Rows from block 2 of the image encoder of a small model that answers yes/no questions on an image's attributes, named by matrix and row number. Each number is 200 + 20 x the weight over its row's rms, rounded and kept within 0 to 999. All counts start at 0.
After each channel's rows are labels from the 100 images, of 14976, where the channel reaches its highest value: "place" is the part of the image that holds the peak; "colour at peak" is the nearest of a few named colours to the mean colour under the peak. Only what is clearly more common there than usual is listed. The data: regions of photos with short descriptions (Visual Genome).
# conv: pointwise conv (encoder.blocks.2.conv.weight, 112x64x1x1), inputs 0-63

conv.9,212,225,204,219,211,214,231,166,207,218,187,210,224,182,205,202,199,180,167,250,218,202,211,198,185,181,184,266,219,196,236,180,209,211,207,208,197,215,196,210,195,190,190,200,229,213,214,185,188,169,152,198,200,175,197,211,217,188,168,193,188,218,206,185
place: top centre; top left
colour at peak: black

conv.8,193,130,230,231,209,187,207,217,228,233,214,200,162,217,241,194,219,225,223,179,186,209,197,196,207,217,181,197,177,204,184,186,210,193,199,183,197,189,197,222,248,216,213,208,199,194,220,204,205,205,182,215,219,207,219,217,215,191,218,179,194,170,199,230
place: bottom centre; bottom left
colour at peak: black

conv.19,212,187,173,195,213,165,158,170,208,238,221,231,216,189,203,206,231,216,212,216,200,169,214,168,176,184,184,211,256,177,189,209,228,193,183,231,224,202,192,205,208,204,223,193,175,192,190,195,200,188,186,173,188,209,224,207,197,238,209,194,191,199,201,219
place: top centre
colour at peak: black

conv.94,197,162,199,208,194,192,212,180,236,204,204,196,160,189,154,194,190,197,215,189,198,190,213,196,201,206,188,236,229,222,198,195,194,212,214,245,174,229,205,167,224,191,193,170,213,209,145,193,175,176,212,216,207,225,200,203,210,187,219,190,212,188,171,224
place: top centre
colour at peak: black

conv.4,178,165,172,216,211,199,210,202,199,197,216,227,186,206,245,177,241,156,174,246,230,175,205,187,196,202,237,203,188,208,202,194,213,193,211,180,201,202,181,208,181,153,175,194,194,249,190,180,192,217,209,192,195,188,196,179,213,200,191,205,211,192,186,208
place: middle right
colour at peak: black

conv.79,196,189,173,178,190,222,210,180,198,177,212,182,184,170,214,184,205,187,184,217,180,182,186,189,205,190,206,222,218,184,169,187,248,220,171,250,192,198,207,221,209,210,182,218,195,192,200,191,181,180,209,175,192,189,191,213,207,124,188,190,211,194,177,214
place: top centre
colour at peak: black

conv.47,196,170,200,190,192,188,208,207,206,203,203,192,178,202,184,194,228,208,180,204,184,204,181,174,212,209,196,231,191,202,189,208,183,192,171,200,215,190,186,141,211,203,210,218,190,212,201,194,200,157,212,214,278,194,201,204,187,178,208,181,188,141,211,204
place: top left; bottom left
colour at peak: black

conv.76,230,231,224,205,206,237,185,205,238,190,177,193,171,218,213,204,227,200,199,175,169,172,209,187,187,170,225,218,175,175,197,218,222,211,163,226,202,205,224,196,200,199,187,198,191,200,207,235,201,196,208,167,231,198,224,204,173,223,191,210,213,182,231,177
place: bottom left
colour at peak: black