From a checkpoint of a small model that answers yes/no questions on an image's attributes.
Model: 1.66M parameters, 64-pixel images, encoder arch mobilenet_v1, encoder norm layernorm, encoder activation relu, encoder depths [2, 4, 4], encoder widths [64, 112, 192], fusion encoder width 128, fusion encoder layers 8, fusion encoder norm layernorm, fusion encoder activation gelu.
Training: 9300 steps, batches of 64.
Rows from block 3 of the fusion encoder of a small model that answers yes/no questions on an image's attributes, named by matrix and row number. Rows with one number belong to one neuron. Each number is 500 + 50 x the weight over its row's rms, rounded and kept within 0 to 999. All counts start at 0. Numbers have three digits each.
After each neuron's rows are labels from the 100 texts, of 14976, where the neuron reaches its highest value: "tokens" is the input token at the peak. Only what is clearly more common there than usual is listed. The data: regions of photos with short descriptions (Visual Genome). In brackets: how many of the 100.
# fc1: MLP up (fusion_encoder.blocks.3.mlp.fc1.weight, 384x128), inputs 0-127
# fc2: MLP down (fusion_encoder.blocks.3.mlp.fc2.weight, 128x384, transposed), outputs 0-127

fc1.232:429468510491408519464532532572412428467522567534505478504424514502539528592505507447499505497496478542466458537430536569441461590511430489425494609497541483438476547489574499521521591427576417514476510451545532523480491542540429549593500518559521471495541544543444430469503458477504609530585460535564493363481473478478513556462575535526481427506495469440576485464538648501424458531445
fc2.232:437492521585493512467487467492475507469488515415487526488552515482374550483461484511459438541448478517424452505562475477534588493493555531415409493555484494479486548429425413537468459536457492555486591478485470461421480513417458551553483460482491517495552472451467480505592522551539485486504534524476483554513414532489586448522511376485568565529495394551484361551379470356557487473458
tokens: "wearing" (12)

fc1.74:516420565472535501463511386544578491498605546562474471471545531521466430581516452551506454499469412495537498482504534558539483495552516558435504480506452487523458472477483457559447455459543461484532548413498414500476481521624520570508469437546494408525436481556492410558443487442593510421624462558433544441454473467566514634477515490504585456483488534516514477480517591467537501401436
fc2.74:466506555539482510396478517523444413499488559541509521495564510450491425528575517520493564464510519505493453459404530498481465487568466457512555398553522480406542542617604477498554471504530565528569548542525452537555523520534466614494495451499563455404508548509477472429514420441548523465548454474424546410506441507477548422596530516468391556506391533463519469426543499573574511455445
tokens: "cat" (7); "shirt" (7)

fc1.297:493450528512464618568399524478433487495513497505534580446530541539590519550569578475467459546389604426499532476445568483458444453576519486456481586479567546459494557524413488532506555491476441519520572482487437497513581549423412531524557612516487486520443559470531530522500495537491458520409509527462560498532534551455509546473606611515546466499434512452552502521527525430416457587520
fc2.297:497518479485563422415445476542511424420544475543363468496493499420345481517498477513506535484481536601549456396553574545521548482538513471482479431602482381614543533536456505395462467419442468557413538455479492522514482452455483494487548457556444533549501431530528468522519454556527474519491455410501495530531454523501457510515439468487424480513525470531425486557493446396456519488437
tokens: "shirt" (12); "red" (8)

fc1.93:572502485561451514542470522516621569459491555461474501531469512515508524493541466551475497458567482492537563401543447469584544538577505559495610540515467564530518480514501530504502457526512404440586526532549450473379467516526399475548414506538553471485469527554603508433434537508467460476569462430497516486427433435547585510386569446495512515556444498421564447559481459503540389547538
fc2.93:482599531416527401512615464556401534531478553554518578586457587509481476530520522466446497585496541509495473473603511554463538528409536516536481483467585452553473587462518499478518494601463405512526572526490489436481481466529586558455538520472391519482526547537377475532448545471478560536481532471513522580511532476579550542509537444467641551478501497499529472531526470468574560472452
tokens: "red" (76); "yellow" (8); "black" (7)

fc1.240:557488447463421560487509501577452429543471614586444473463551475505446493442440549401525537424455522484553556476501572518441525549553431477507500532472494458460429513498519509487474436530468506508503580573488478406459490544476437584526460499540507423565485512436554458571515509498532513389465490532556536472466489439471466551334522498498529556590495497438572570587497514381482579464476
fc2.240:488517564570496497435516459500582456517562575527588532504501529550383431460497583523526402513484496495407490519548460495484498532635495504512541491463497554367481524470527510409518495426444553520524589461419514496431481552482446448421524517546577530504424460587480557454435537553526461475520522453508461486490548536563441524392418563578491521484413528528390516516515542537539449456509
tokens: "wearing" (84)

fc1.375:416498572516471473502518489499482475566450508562460426551435470403471436475426430580436492425521516506453441487463511471445539573476421546556583494454465500491446609540493481589488479499577458526625515455497502488484466464555406547500452579502564511466523490543535525593456473575492510519511527477515535432551517424574492554511604563447504505488470371463623440541499472467529520444438
fc2.375:472537549478535530483484550462465487580456476517522531446518495459430481457486563570534494611526470511543636556426481557561539467580422560433449404465452480531486490463459562396501489390459534453503571558504547583534486529522482580489518515440532452604486561487515524419601531602560451486501471545583484492548488581458544451465504467535532538453490440494463453445396488526578480532522
tokens: "wearing" (31); "shirt" (16); "jacket" (12); "pants" (9)

fc1.203:548456412551523422542497468472472528499526570536432528514525495438558544412470437485406383502473509549426471542597498471552414430484550543488487439591485555566450476522535476449462444476477565484410463536468463537470585495551413523497527553465558446535525511508563598443523464557504456426528419457483509504562489604621543516505539526436567487512492509449502437555502501507505482426389
fc2.203:446561449448448475476521531485517516437428485469557454466456501506501551394501502481462470536544600508416463435424475610428490592582522458475425436505495487461505454564471454582551519492477543505542506499378488522517492505495427423486487521496580437485457599493459512420471538433541450472477445514542600517499486443499488499501513544441591458459475518613559569593576553475442505429594
tokens: "blue" (78); "white" (16)

fc1.296:554544544449559522604457426464503508510522547368492431501525426394465519489416484424518527495478511547460516491438535563456563552582514491509501527426510409513457467587337454468531523447487544538501474466497540569486459493509407457471555507500490365499562598538547547472415420498444533484565541527510448452506526489482551433505506474443434501486531447453573515473505466575525486478578
fc2.296:430487417440436514482442563463538580555470541459515545579513597513525471473462468506516447512500552555441565534450510447481552419415431469525500611540473436406540448485530499517537469565491480554490533428490481504531462530529597559471483501472489452463579497457405429601497486408433439555473478547569406540407410463519483512474515555488527502423452495490508441538559425552434594473485
tokens: "bus" (29); "sign" (9); "tree" (7)

fc1.236:611488389550431421444523416472512544453494508392480417499495576544513501578469506530447528520421458483506492500556527584518529658555588549548527534436547527538504477508505461553487489487558536472508499479471454474487513483480486530614592517479561462494531508509512489469493462534384488484506476478569491517561538453547610544511556428518459484428610447457487518460475529400587546471421
fc2.236:424435496509502519468560506475466511485491473497553528464522571478499464511479522516547476463456547531476549587410472539529447544515521558545514403354554547484492518454584457536445514563544505538514540516478554601509405583460490559449421561460535470540508503471529523568544575402480546537544454450494483502573557621516476432459455456577538487481489518404509329427493531497503543420539
tokens: "wearing" (48); "shirt" (14); "jacket" (10); "pants" (8)

fc1.98:518437503551480464527484466513513449541494429470563598499556498489607524534619432521558577519479485450535493547534417440513594484512527521484583520446498482551467446444481460524572470481536493443497486461456483538454522577512440471505546523539414662429540563527452448487441487554462449547545463503421516528542517518507572547474489590589552501414588395555474543395525472524471473546447
fc2.98:525461601553475492479469511448441570402530479513464416507572479588506532549519549452455441395424521479545539477474541559489457591479453493479518452621425551528439590491520522543422532468534542542491595593520553448495458514347546486522449451482593423587518458531513517489527499460537553427511476465554581513454509491454533481530484468468501444585442562571507478525469484523453534440545
tokens: "man" (22); "person" (12); "woman" (7)

fc1.46:487540522459445437468550566523550481522468488462527518406436534437512467517471474450519465456501463495584442496669543472459488472460602420476602478458473488469479513503554479510435524575484426447561477486559493551490560500585487578454528605559486548501485482446526481489558503542551479452500459435483555498465448467557547501415400483400380493471445562446491618476485562439510534564545
fc2.46:457424478579550518464494476552470559551459459487502472504459470525424418497478585507496547477508513528528483488505548544576462501551502601446579490526476507566493545458482454410470489450522484525475568563496440541476456524583457496480438525614497474545532510507558483487449523464517487687509572559437380524587584509500582482503480546547490555542587553593478473435425483442556433587483
tokens: "white" (62); "red" (8); "purple" (7); "black" (7)

fc1.202:595504452400486517498568509515455465449532522489522557511471549462548605503456480463587557467513575440558485463570432404474500553548531419516501490501463430465430467455520504552476556497465505518503554504428352494450393505444501457523499515523535503409502555502497465603524506538361408503508455512518423481493466429584523570508515475457470500570593480504559551433538504504383487486540
fc2.202:491438541484594513498488407427495477444505445516489558496609470496504481530495489458456518539427471560508429490437531546553504552537517499467517523496470510507531439547590506528484496563562463598604504516523578571542509502506419563543586519411451426568481560529502500387441464546521524563522369525389458494483518577555505441494546500547554432422434478506465458465429434552574563518566
tokens: "hot" (23); "shirt" (11); "teddy" (8); "wearing" (8)

fc1.233:591524456466598578487593460553530469486550458530544562513580494565536580450511462591441565544514552497465499443566492508480566446498527511480452464517453420564497473457487500486573471465468473434465406497591514438474543404475523573461469571502465519474513454524485527489493503413568470506506474409447547538406581458595406572530632471544482543534476467463500521547529464450514519592566
fc2.233:462477572569479483413475440515471463494446568506469512438586602489426493512443418548498490492597553497634490411570477502400547453557556493502469550602481529481499518505569476550491485494462577483525549551524574448563544513464483482526562499492414526504505485468578525498486486616429483500462624438474541534478505461513541499448564620518464503520523532608559478395450523512498476508553
tokens: "red" (43); "hydrant" (21); "flowers" (8); "bear" (7)

fc1.350:428558478409531471515540530493462380523440530649388531506532581555523478464572450416504485410538452468496515520521453564447529512430508479526545591583578471433444437465559517549517467394478540528560506471540503519500480567503475403433548558506560468492496498455508515513451540523500510528471428456508579508465450424553417559526483513483474455511539556512574506476425569393448550511539
fc2.350:500559458526509414493410525443483498518486519519519527460517456364526531508497564488457446496463446517483480484453460495489610566536536529345473599415536494460431451489524484396474544421497574401484464460397423476519529382457418562479484448535606468516551476536508409440534419455438544450515512470463505498457521510566518427563485504553506443486455471518548549466468487542550537490478
tokens: "shirt" (30); "wearing" (24); "jacket" (7); "pants" (7)

fc1.332:481449558532547476496452429445437466456550526521521457483602518556455438567448544460538530527483445459573513493502588484495422555581546417456542467537614460425445452506393526567465591544591536536572527536469473460426483408522521468513486515501502470407470443453493421516515472418523531539421407495511520491618522474517467485506532525463545494601466493494487510542354446490537490463514
fc2.332:461477467516435376539488518481492512545494559532558434352557532505577462478542591582522550466496467441516417532407433367385486487607454550464460555479548471489564547465528498529418567579471518536489537451527519505458446543514587551500529500521470535499544577505583513485428442572475491526578467531524556482539432532442548481474468569472455504484528537434508519444477502604481474483522
tokens: "wearing" (48); "clouds" (39)

fc1.227:468482513561517567584502481439492440439531579458477580455512482414463561445475562529447507450501405473493494555521488490645579440421463447474509496409448560538540510515510442529599470500455444436475442443456452492510513498504429443460517556484478480477481492442462466505406434575482423612425505498422459469490449442488535581504585529586553447521512436456563440473479524503488599550479
fc2.227:516515567559504492539546543488449504488495445545506531501538518466505575445542527534366468516528573426469503415460495553407507576514520421452477529469471500384502532510504541482481524618505509496455459490483505416554314467447503506465518480493523520432404542443422504374508532605500431539518526459528463535528494440554539444470493514540588515455575473505554464480452449479498591402484
tokens: "white" (67); "black" (14)

fc1.25:519499554468527560439528516407412507400570516433532524420476464541457574437466500460505462462421431524433509505471503450436502419545488499489487454525480597386553609564559486476507509472452493592465494508489446496452495524452414494547402477558524473549468500452549453535477460473600556433566445536562503563574482424518436500488534528496486535605486399487557400514522497479552588526498
fc2.25:453494581497502482502427518546543593472504561501484634478494505553457482483516501565483497550380520542438483545660505545540506483527418523537484456568395565546567527482589512547556556420492607497355505447490477465525454455479573513475576539436503536514520446487525494446511569486502516446534506500548434498521478461517447442497505536571584521522530519605501517443458513412456497487416
tokens: "field" (10); "walking" (9); "grey" (8); "baby" (8)

fc1.268:409436535514536562565499581601495520559576420475545460555460462514525448461472520549456474491504508414466605455518503473487543502513413509427503525598525474471545591476500531560579472577535501503560479549570441509534450542551446469560565448565585509482492493528523543430433540520546419524480444531554508518568427620465548455395511518449478482422430514520504526466416568558472502499414
fc2.268:466503534524496524474562544451495432522465530431404494526506468413467541421572541530530489440572497458497404502418489536503497452515445597560505532434507444556525518432425439550553417447408469451402460474519555396435536454494551461505457408509449458623509476500443468416497579532507504600569534427585418434462532495472426483538481483454443497496455497461491502454579475544541496510486
tokens: "brown" (30); "grey" (10); "field" (7); "eating" (7)

fc1.358:520492519526502477469571492570543523526517518473511434499552528587475572579441512520448497534497528489579548489505482494504506481441527360530533506519517438441429456473491470547461494446558451452489497452371489471551444559480443452493497461517494494484613494568535505530397449631416603521589476432509528561587421424460453498442573445438578560556570495520467486460473519454434409530507
fc2.358:364479411450535504478523547521501459528603542474550478437558503485439507568487487459466575508495511610506547526487483516519471536458556449540455518507506429514470463426460528504394439469502548537451522459441452549487405513535466387548469437392442507456459494550539471551567511496545584449498416473512487487579558519495418487523602570544547598446447634472477534515517511472440531530447
tokens: "white" (17); "shirt" (10); "jacket" (9); "pants" (8)

fc1.136:461406523481568527611509391562514461565542564506523448477513485559532570558402432542564531508449446485440426579396439455378599511483542459491494453452452462455498543436435501538443484457424504596541552457426509506459539577450561461485607529466514507482567411551476511474478482486502491529518470574493480413481440502440560507521508533529485566419514486496537475537500537434457476446470
fc2.136:478528452450493465434492505514473412564489547493551565532479464458429461625486535556397550532458524518453473526575555484629513540495515367525446506492547510523415458532477453493518457483544527416478523496479462573574511474535511521377436382541415532485512535420457443518520518483489506440525426476570554525500535510532539601547494443544496410558468589480490527552496459548586449529568
tokens: "hot" (38)

fc1.23:456533530562491586561497534581474474527454483372510544508519449525459463498458409547492520506444518468536534519540497507580444536545421440527594506562507569471441589497517549553558525478499507549429508546454526529483524456477407555562447496534541508505418495442465515514514499455511464421525451464577383664459558425492535526440522481437456451483500424428455560510465385497581496488428
fc2.23:489547471511519546377479509507505590489505442489375497540429589483510453502540414531586437530514562450554452523619480477563547484602548470581524460567485490476501533516474512573620532434506539444387501536569529453512385528559497487553469449520477536517546453496477529524543446534520551433580507407512435564571480501479478538476559493545544536534522468564455516502450544477572511590467
tokens: "man" (76); "woman" (8); "girl" (7)

fc1.228:441569487602585417520461432390489563601532559469428543493496408540490612529481478445473437512470521548477409583488495503486519518495542546433552425545498548552509478504517496551468514393553433502471500433497433490496490498537469444494471405588493483579448488534395541492512434522495511553487440393508580482534406497496564528502417459469446472517422433468458515473453544511487496408496
fc2.228:546485549489452481478565471459538525499523534503504410457484431500576526513615424487485559577546530553454561440631569468489467408427528537478532501500590491456530476477444457481429512493457528564423477586445611450544441460512548531464403540468497548409482487526475579513523485561510561533514495545407515393511539552477544456500480531533471429466592572537547510523494478574438470391504
tokens: "leaves" (12); "tower" (12); "face" (9); "trunk" (8)

fc1.96:443490463454500509580533551570487475440551531453558484519489404502473510543440455496461504489495448470535482435499473506475504467574471506498506479523494395548518475518468528525522482483397552486484369474555443571465519433506469555595460513554588527545408501543612471554449509563521473430600419600563464498474488424472464572401474535520490434505435586502552626396471510437481495526544
fc2.96:524540563523557502488443507384507546519449507524486472514453520498530544453515544469459456581479537527528478443368484540452449580479571416573452445544398598479457595499590506479385536590478532484471486434559444532429504474581548514545498517494555481570548569536574511425534526541620549533472438510459544534433498534552471455421536514520513498543517516555490531462419421525510527431559
tokens: "brown" (24); "green" (12); "field" (10); "grey" (7)

fc1.12:474486521440511487445552528529490522512472557545466565444530579488455514518437591517424457505562604487521578592553584582460499534458548577479461499533531595515442460555502492432512478402437419534554459515525449456561603440480448486482474449538441426488518491398472453498418490528448507498542449545492555498487469498484504555507525536615531506527356518437572540487452548426461432504582
fc2.12:419470548451492533471412555479454504434460427439387425512568630463549512500438478470553566515495567540441534486529495604506520487431506549640483557494481529338457484581481447496555449448443426482589511543481524524501519459542481498533553508472454438521431487490555435601580416510535534499544479419520488558471463550467457463532518564455510460528514541494526485415494509470468537482487
tokens: "bus" (8)

fc1.305:417526502364532414556553482488467451467522486408510488483512497566483551434499471524572517441524519585593497518537525463474464519593514438530504517553500549507487495491518498570549620428437417416480471521495443450619473465478478511489460562504515400546582563562456477591624464389524443506493576455497565508547446441484446617491468534450460451496497519511519510523535496487539487549469
fc2.305:528497428577459540512518504513592515550461532604517447476518526459516564544503559595413540560451397479494411438488459546551496473508524450410486424474511585534466483560494572502447467492478479537499523522507559477469496503508491560529584484498450505475380522516524519513402423605502501549558520485506473543495541474575525650531454502624517569533547524589470478394570553444501451529514
tokens: "red" (18); "open" (7)

fc1.295:494454520414494514549490509489520556592468580504536471456580439486470493465475523509559479520459436457565469511538468478523460498512438514495567492514573485515459506560515471421458453537557607469454560496558507380430541552423526477557439510534549547431533587474429556462534521606476504455408486391487411370475473507485556515610446577421512451540517510547499495451379544551516521493497
fc2.295:503460550503568481448545450565481564498427452555560557449582530493483475566596376458437501457523612397508513478540491443482574509496565523600447476458494496524522478548484512452559509472543484439472606493542538491475509437472499488498505567444454534543434515496515578481556456591470487464410495524517537526517465474452465483492451412475496419533438565355528463448639431482530505453493
tokens: "white" (56); "plate" (8); "food" (7); "piece" (7)

fc1.279:526518482606506513511542505403548512451607537508457475564401559501489504410462454551418518373484545485527459479658480501470433494504471485547470564475584548541495507472515556413540464514520478576528545480532469407525441473472425555488466463455566545436562524556482473525455523545462426535559440543505509435550460480524652417483571538435525515522481460513501467551477492503427485569504
fc2.279:482437533535482463559480490505501562494477507505492462418532517552495492544514547472467467510595525457481511428457436571480523533485522526507508505559472482515413467575433437518474488593462461485568510549429561561451437392499501472475525490473389351548490473471469406516497601454499531525416551531384481540543509509543577492421474424547484510473478464485535500514633493404618514571585
tokens: "red" (38); "white" (19); "yellow" (12); "black" (10)

fc1.18:565586508447457501554522543553486514539626544555480485445470481459503437463547419414497487583477500541473567409554596538520558548551463469521531535641448499490541428402558526454497438498484541447487521454477500484474525532515447512482552439493457441465511531543560481528474501559391499502510464457557501607455393511588441577581474449467518461459425393524500485541413534487472458501518
fc2.18:564574513506439510473491582578525507445486488476479447522509483519491521493483494513480515477537519556441560537380477455517475432443577544501517446476502436481560414561390492592447548511461532494491501587561490572551511575425466478539536427457532572461406584446474589478527460509598459536500426481597446415518424482445537513455451563511442471385458448461598519581449509525478517466484
tokens: "blue" (31); "red" (17); "green" (13); "pink" (9)

fc1.383:578544497458460535510498481470525605473537525498535583467453392446440413565514552562381500472462455441450477490529542430452441473565459458499535571521583571486408487563496543512468530591491488530470426476532470514487504505476486487498506477514466463460521540581542545516521428538542516599480545548447497621517473507510543557573528528557584632421516516437489534446463510473360529554456
fc2.383:535473459487533507530610479517453569485444465535467460495605602500469378520550508552587563560515489622464396442530445498555558511511499523494441528551553559450527471493549508500482533450555471444484597453516525523470498436510520532419518497527402382517624464470503449544498530521473420567483482491516465444462549501645496522551422526492447517557484524547568476500453473487556523520416
tokens: "blue" (15); "large" (9); "red" (7)

fc1.241:506502534440440537516398532459454414424538519434560606508507547529474561569518472516511555476476518514432430537541460500381493415453433465557450534619567471442660456443502459522438464522464498538524402504443463455580410487426450536557490488480551538527466515419508551466502487529495472427555480472453501489474452427510489527428479489528510574524460492546545493438532425512430416497455
fc2.241:571435457508563513509520514537436508465538508529485395453408437615514482410563513496462392491494408547435564472492507488593540550411532578486432480467534475523476483422551520489505482471571476395426511507474547466418429459494474507503491508532455460558550530525541462435672441534495479568507514528479469494503529429471542572498411586477453542440554579437493450509494498455495456490440
tokens: "brown" (8)

fc1.271:547451468435511486457438535465465495474337545593440417413517410414537551455549542585474509567448527468412562441559482563501469485531500507483580537432498500558463530479482406452475525539580494465470491532496475456484476442420441517513455418553543548433535572471484516550377518481536571505511522594513528570471460427465464604558565529555484521506475494580502488480506493566466531497469
fc2.271:472526504532572532538548367409512525488549485470500492497465523503402527583572489603424534509489502508490523515424485522538412463517456491497425515500510536508532450502467549495483492418522544463466511510564514597485541502488552533541456557496542541561606574508543554465511512468476489479449554541422453493523501539475498417428531500381566584481396483508517463591542440623632391502475
tokens: "wearing" (25); "hydrant" (25); "tracks" (8)

fc1.38:474585467473502537493445499569558483447526508423535473597570541449370473464541533502477486368474494483444463514490548534493473464513531564497525573593461566497553530583462493546600550583451534527414453462511476511541471549461496497444525641442486527573584601547510422477509508508542494475428514476458432472507476567485489512503499472463562456551452471488516597359494511437523482529568
fc2.38:468546555462531450441433552504468516498511490495454531505517545348469492530524518569538543530480520552516440467603477515512530528574385581518515450525493472484464495425537526508551417541429484512590533476540404576551513499459560530470419525413552436507463511411464463493649422525380540481530494498482434462487595535510458495502521430569527494560497470401455569482440464533509517515579
tokens: "blue" (9); "sky" (8); "red" (8); "bus" (8)

fc1.280:470537485494565478471504498463541383432530564591480593468532534457515483526491425539566548474467523504464511602464472498477588537425496380543552471544474568489460483497437565485494521512443461483494497514399549583533526539402587454576492509474476488423521551508445535566463510474545502489510437541402454515554552492566511496564455502497504501444588522385558518503503363528374509435500
fc2.280:437497418513499494381506467543541538520386497412480592423498516509530490434534468517520441479484529545472455471556541493505524505556463484414557484394435491494425528534500386526518446511452476568511534549487573509480443555460444435476553557478599498596496522564467568469545462546403591525460544441419573419536480493543544535446498432483530545514487475587530437578451505443504546562568
tokens: "hot" (39); "ear" (20); "windshield" (10); "cell" (8)

fc1.274:537475472527567511483541491479530480520487474556524555316579503558532472467582477570483504511555547437497594539430471408534486530423493426474547384387450526424507475566479531543429451550507447464559489525614497532531429489507428438472511473420491495438526587511575541478551473506489500524504524454544517439489538493547493504455575506600483486557461463538466432512425506508567556526596
fc2.274:425430462459532441560547553553486455498475486530441589486565485544513536495450507536562597424460466434393494455561504486515548498487490438539613478541438502475564544575478437405474485514441466439442418403500525501562516615512499519443439509472482435435506501550549483543512564530488511479497450481486561548445407480509499534556458478560463449551575533585508537564359508456576533530448
tokens: "hot" (22); "glass" (18); "cell" (14); "ear" (9)

fc1.192:509508518504545504421511560428520422438443513454495512522469461534488422466572566419583468484504502555440483491592521513521404487534513471414526458429543506440432523491574560540507477457487361386437612497511495514544548461500507486472524460505541527418521510562502473457469595521440509484448386450472472464541456540531540462436465504526488599543568583492478551383574485573473518503423
fc2.192:473556426488482458581466461458509550540587465516520459443471519467529561463489517550574506479506519569508631457490482489570565607470494433579424555518435493532460427554484472468525544572536437553558538525533412514610475586469473516573502489579503517511501590491426471586487408445516543559531374568483429483511483543418592521433477481486485513462537503486513446521471460514532581549567
tokens: "windows" (14); "tracks" (12); "blue" (11); "windshield" (8)

fc1.150:470549480520609491444528463510581452436501452442465546481530393650493578534464421565490563479456495511606517520525471507552419581463545543552454513508412491496500529534470410544491530512500501520489500496465501561451489543422517475455453442413482505409568469550515502570495435549447510491448446534426523482477485516417466576526433519490412581421524456508488571545506540541449363471542
fc2.150:478378482564473536419407520488570515462557493531531508417504469421535526437524481514436521557530512575468526479505531520437476551554536552501601538511455469491422522574480596568568481485574469517437495586518521428543447457558550510337557549440470509541517500544416468555450455535445578466498542490365431539556501533548483493483513448458490552486541493540475541441445447544517431444526
tokens: "hot" (20); "man" (8); "trunk" (7)

fc1.200:568517497543482533470474552452499496433500509485485528531500498453479470503492553349541457566563457453450510449516591566496541491469502467510471556566508499556486549461544466497496534446406580487457511522533466578549621512480415514580366555550513552512460469533516488610538473445579586369578409539459498467495521515551523473498589462521459419422547445481533487438524543481528538567566
fc2.200:413516548527538580436410495516501413566466491450440495464462452498537517502465468417531494401552435524555444565415445441486460436511494510562467513516456524538551390423410597458422476467436431505446483442439511519452482509443414483499616505479486559511543505490480498415489581521586467545542627464484514485455579470520448506528441526395458538475509547568521483557484469522485454545473
tokens: "long" (12); "down" (10); "brown" (8)

fc1.0:572540511491547401510546468458430545466537587504531535521532502520452468451538461535444498541459546590492578559572457514517561423518484503585518453498511518512425503566535549473429548562490542417468524534509511494484543464508422457501459401512455527475386507504497571539431511422399537431518476380473492595481550495525511490484588418471514482580456451392544501611575489541581454460485
fc2.0:487516524520652487439497438495593456462511553512448409532449522498505525597504484492504484411526583544440495466625455524514529462554571486594520491563577491516489409469538566497464479634460529479465518556504518505483571477441502452500519430430496507476532499465522546496530562420460443485494572546510442569491545410516493631460465510495436397479507550528536529513497509479527491385592
tokens: "red" (55); "green" (22); "pink" (7)

fc1.70:572455447464507531499478545441420530476563488561512499545527422566500421593606545534421490569539472426439464471526450478540563448500492576513473506524452583580504398440559438481471464575539420618503478517409513530503523472500530496383557447508507428570475544492504578538465558494547472407434454468631505518466496532477475460490546496443469464508499548565407522524480533466455557469489
fc2.70:424528464492465427558519490596577411494548420439463527452528476531480604499495459464504509566553508489462549519534522548453433449391432497477494566496407492483567558552513533529426492539470483599423472575500468438496518515560518531504518621468479460409489523464483503516506580479524592549484456619589540592495531547591484425491540389487493447525533465456521425462470503478497561458537
tokens: "food" (27); "plate" (9); "dog" (8); "piece" (7)

fc1.224:534502454508477400444412568467521451511609555492575464449507485508505537516510595460524514636499439420521521527556575506479446575460496442602568498542467489513446454459461454497464507581483383552445521485493474476578514469466411441541473617460518456516532520525517428538452510488516514394506420457502422488524561394530481456533466486475497456417449580477538511421488510427501497435461
fc2.224:544438518523492519465521491474478423533407492503542518563506560539468584496507474477572487505524440526518431538477439521479596532511457448473503495418447492552489520453473468505467516535408401522563577446567515468401458547408516542482556527558475512621525553534461509447653484444525611506464554378419581471552481564512521572457534413450503609442520494492503486482517443500465471543519
tokens: "blue" (48); "white" (40)

fc1.61:521458419512475472464469501503506460455418500478501531428484476351493530390392508517506536428488562417455411532569494466537437555474557486380575510566512434507571515575485486475516482421499463515443536405464465504562479587565536550512557491602525455475541633538502414514521470442474465586486586567494504533510459551457547560489499552528505508520470513590435523492474489527440538495533
fc2.61:569474561519471544500534434384577421446511424449484500490434467491494507438563506410530472559495555492508567502545479560518525541506548553570489460503473501460412457522492469399540574542482453540577573441516568486504504420446495556437471518503443545599489502581464502464446586492551403444575537498540545529536426422549503560493493523493522368496460496556510492577398529532524607458500
tokens: "leaves" (18); "clouds" (16); "tracks" (15)

fc1.41:353481524529641475466531570446543481457489487595414516530638537545520472594549507438483458397489501412491430533522522534430520373450455442456524422532471544505594570542467477494474600509582391535510491520506561452500508494480534503536491456446532531517495514484485456521431490484460465462557486503477472492551375456495509490516445519521574536569462492518481560500528516443546428493483
fc2.41:497431474441529482550458489511498500550456493549468478500515445584571482582506502433541532557467416509454524579536526483509516447463443557587489517423456398445619500492504574561595499393525397535503427515574426525478421488474505500512514540375471527554425474411442519542508442534472538533480548549416466476425495534477493460474444538491490537502375505426547571547443540434545490507454
tokens: "white" (18); "yellow" (10); "red" (10); "green" (10)

fc1.357:518571465461547530465538499496555575527547523488581591465510470487506467472526516550451574501592558497447512598569444474498495520439547501548542588511559624433534534506461450439492563489452485501453498623517490507577563559503490547515485487522492526551575411514562505485550355504568568448502406432500488522536404588481482547492510511432472483500552460467457397483519622437535516479523
fc2.357:518460488547475523505507526564531562489601437574438488527498503501504481415538504494545464604498549531447479541555555568620447510425490539518432534506518534593479578463453524440495462436573510456580508501498449495513459506551432490477538555540405471500553472425414482507575571480492469496533445540518522616425483514447535459431527451599525546501624406535449469466586411515515578486541
tokens: "white" (14); "large" (14)

fc1.254:415502452459578402467506466396503539466599462390489533431555509588447481519437462478553514495580510492443422521504509440582409498499435463485366552502492521454450470484479440469488497526420501489468578498420541495499524482529498528598614458475468553551524539451481496442423412495568586537517560577462497485417477479488460556574461500517535495465451565535563508501452494575487514573480
fc2.254:550392465560434546564473560547437424534542496400547439537482457502527461414484437467463511491401429487461532580496447501530503534520622558490496452503507464499449515480545518548432450453515546470433389534481448500463477434535511542464410529469491428436526465426540524461474482499569485552465427482451492518524552527486532445418456527419552592512484473556501409560522536455452521579363
tokens: "blue" (30); "man" (24); "person" (7); "boy" (7)

fc1.174:410500491485501451548503515507526503528509518487584536533426443620488546432473510456454555525491532539586467537481518518503519439528548434493493468449559472516542545520418499491495411530505585469552504481561516584494548530557407424481518555512507575432526660569540444465497456580403492489505495521422417499491483540512541467533422564510436509517534409603595514471409439475595460532552
fc2.174:517553435504534544516576597488554529374458470512458473456591503475472538523476508585507524413531519425468506513514490521444607478437508505515492517543508502518467493544471514523466442533593494524573503538614484527572481607380523564460446526511518448417433450456389453589382511459515474431412534559534593539482511489495570542489527488504443488464461514480542544573594501519481571522542
tokens: "man" (10)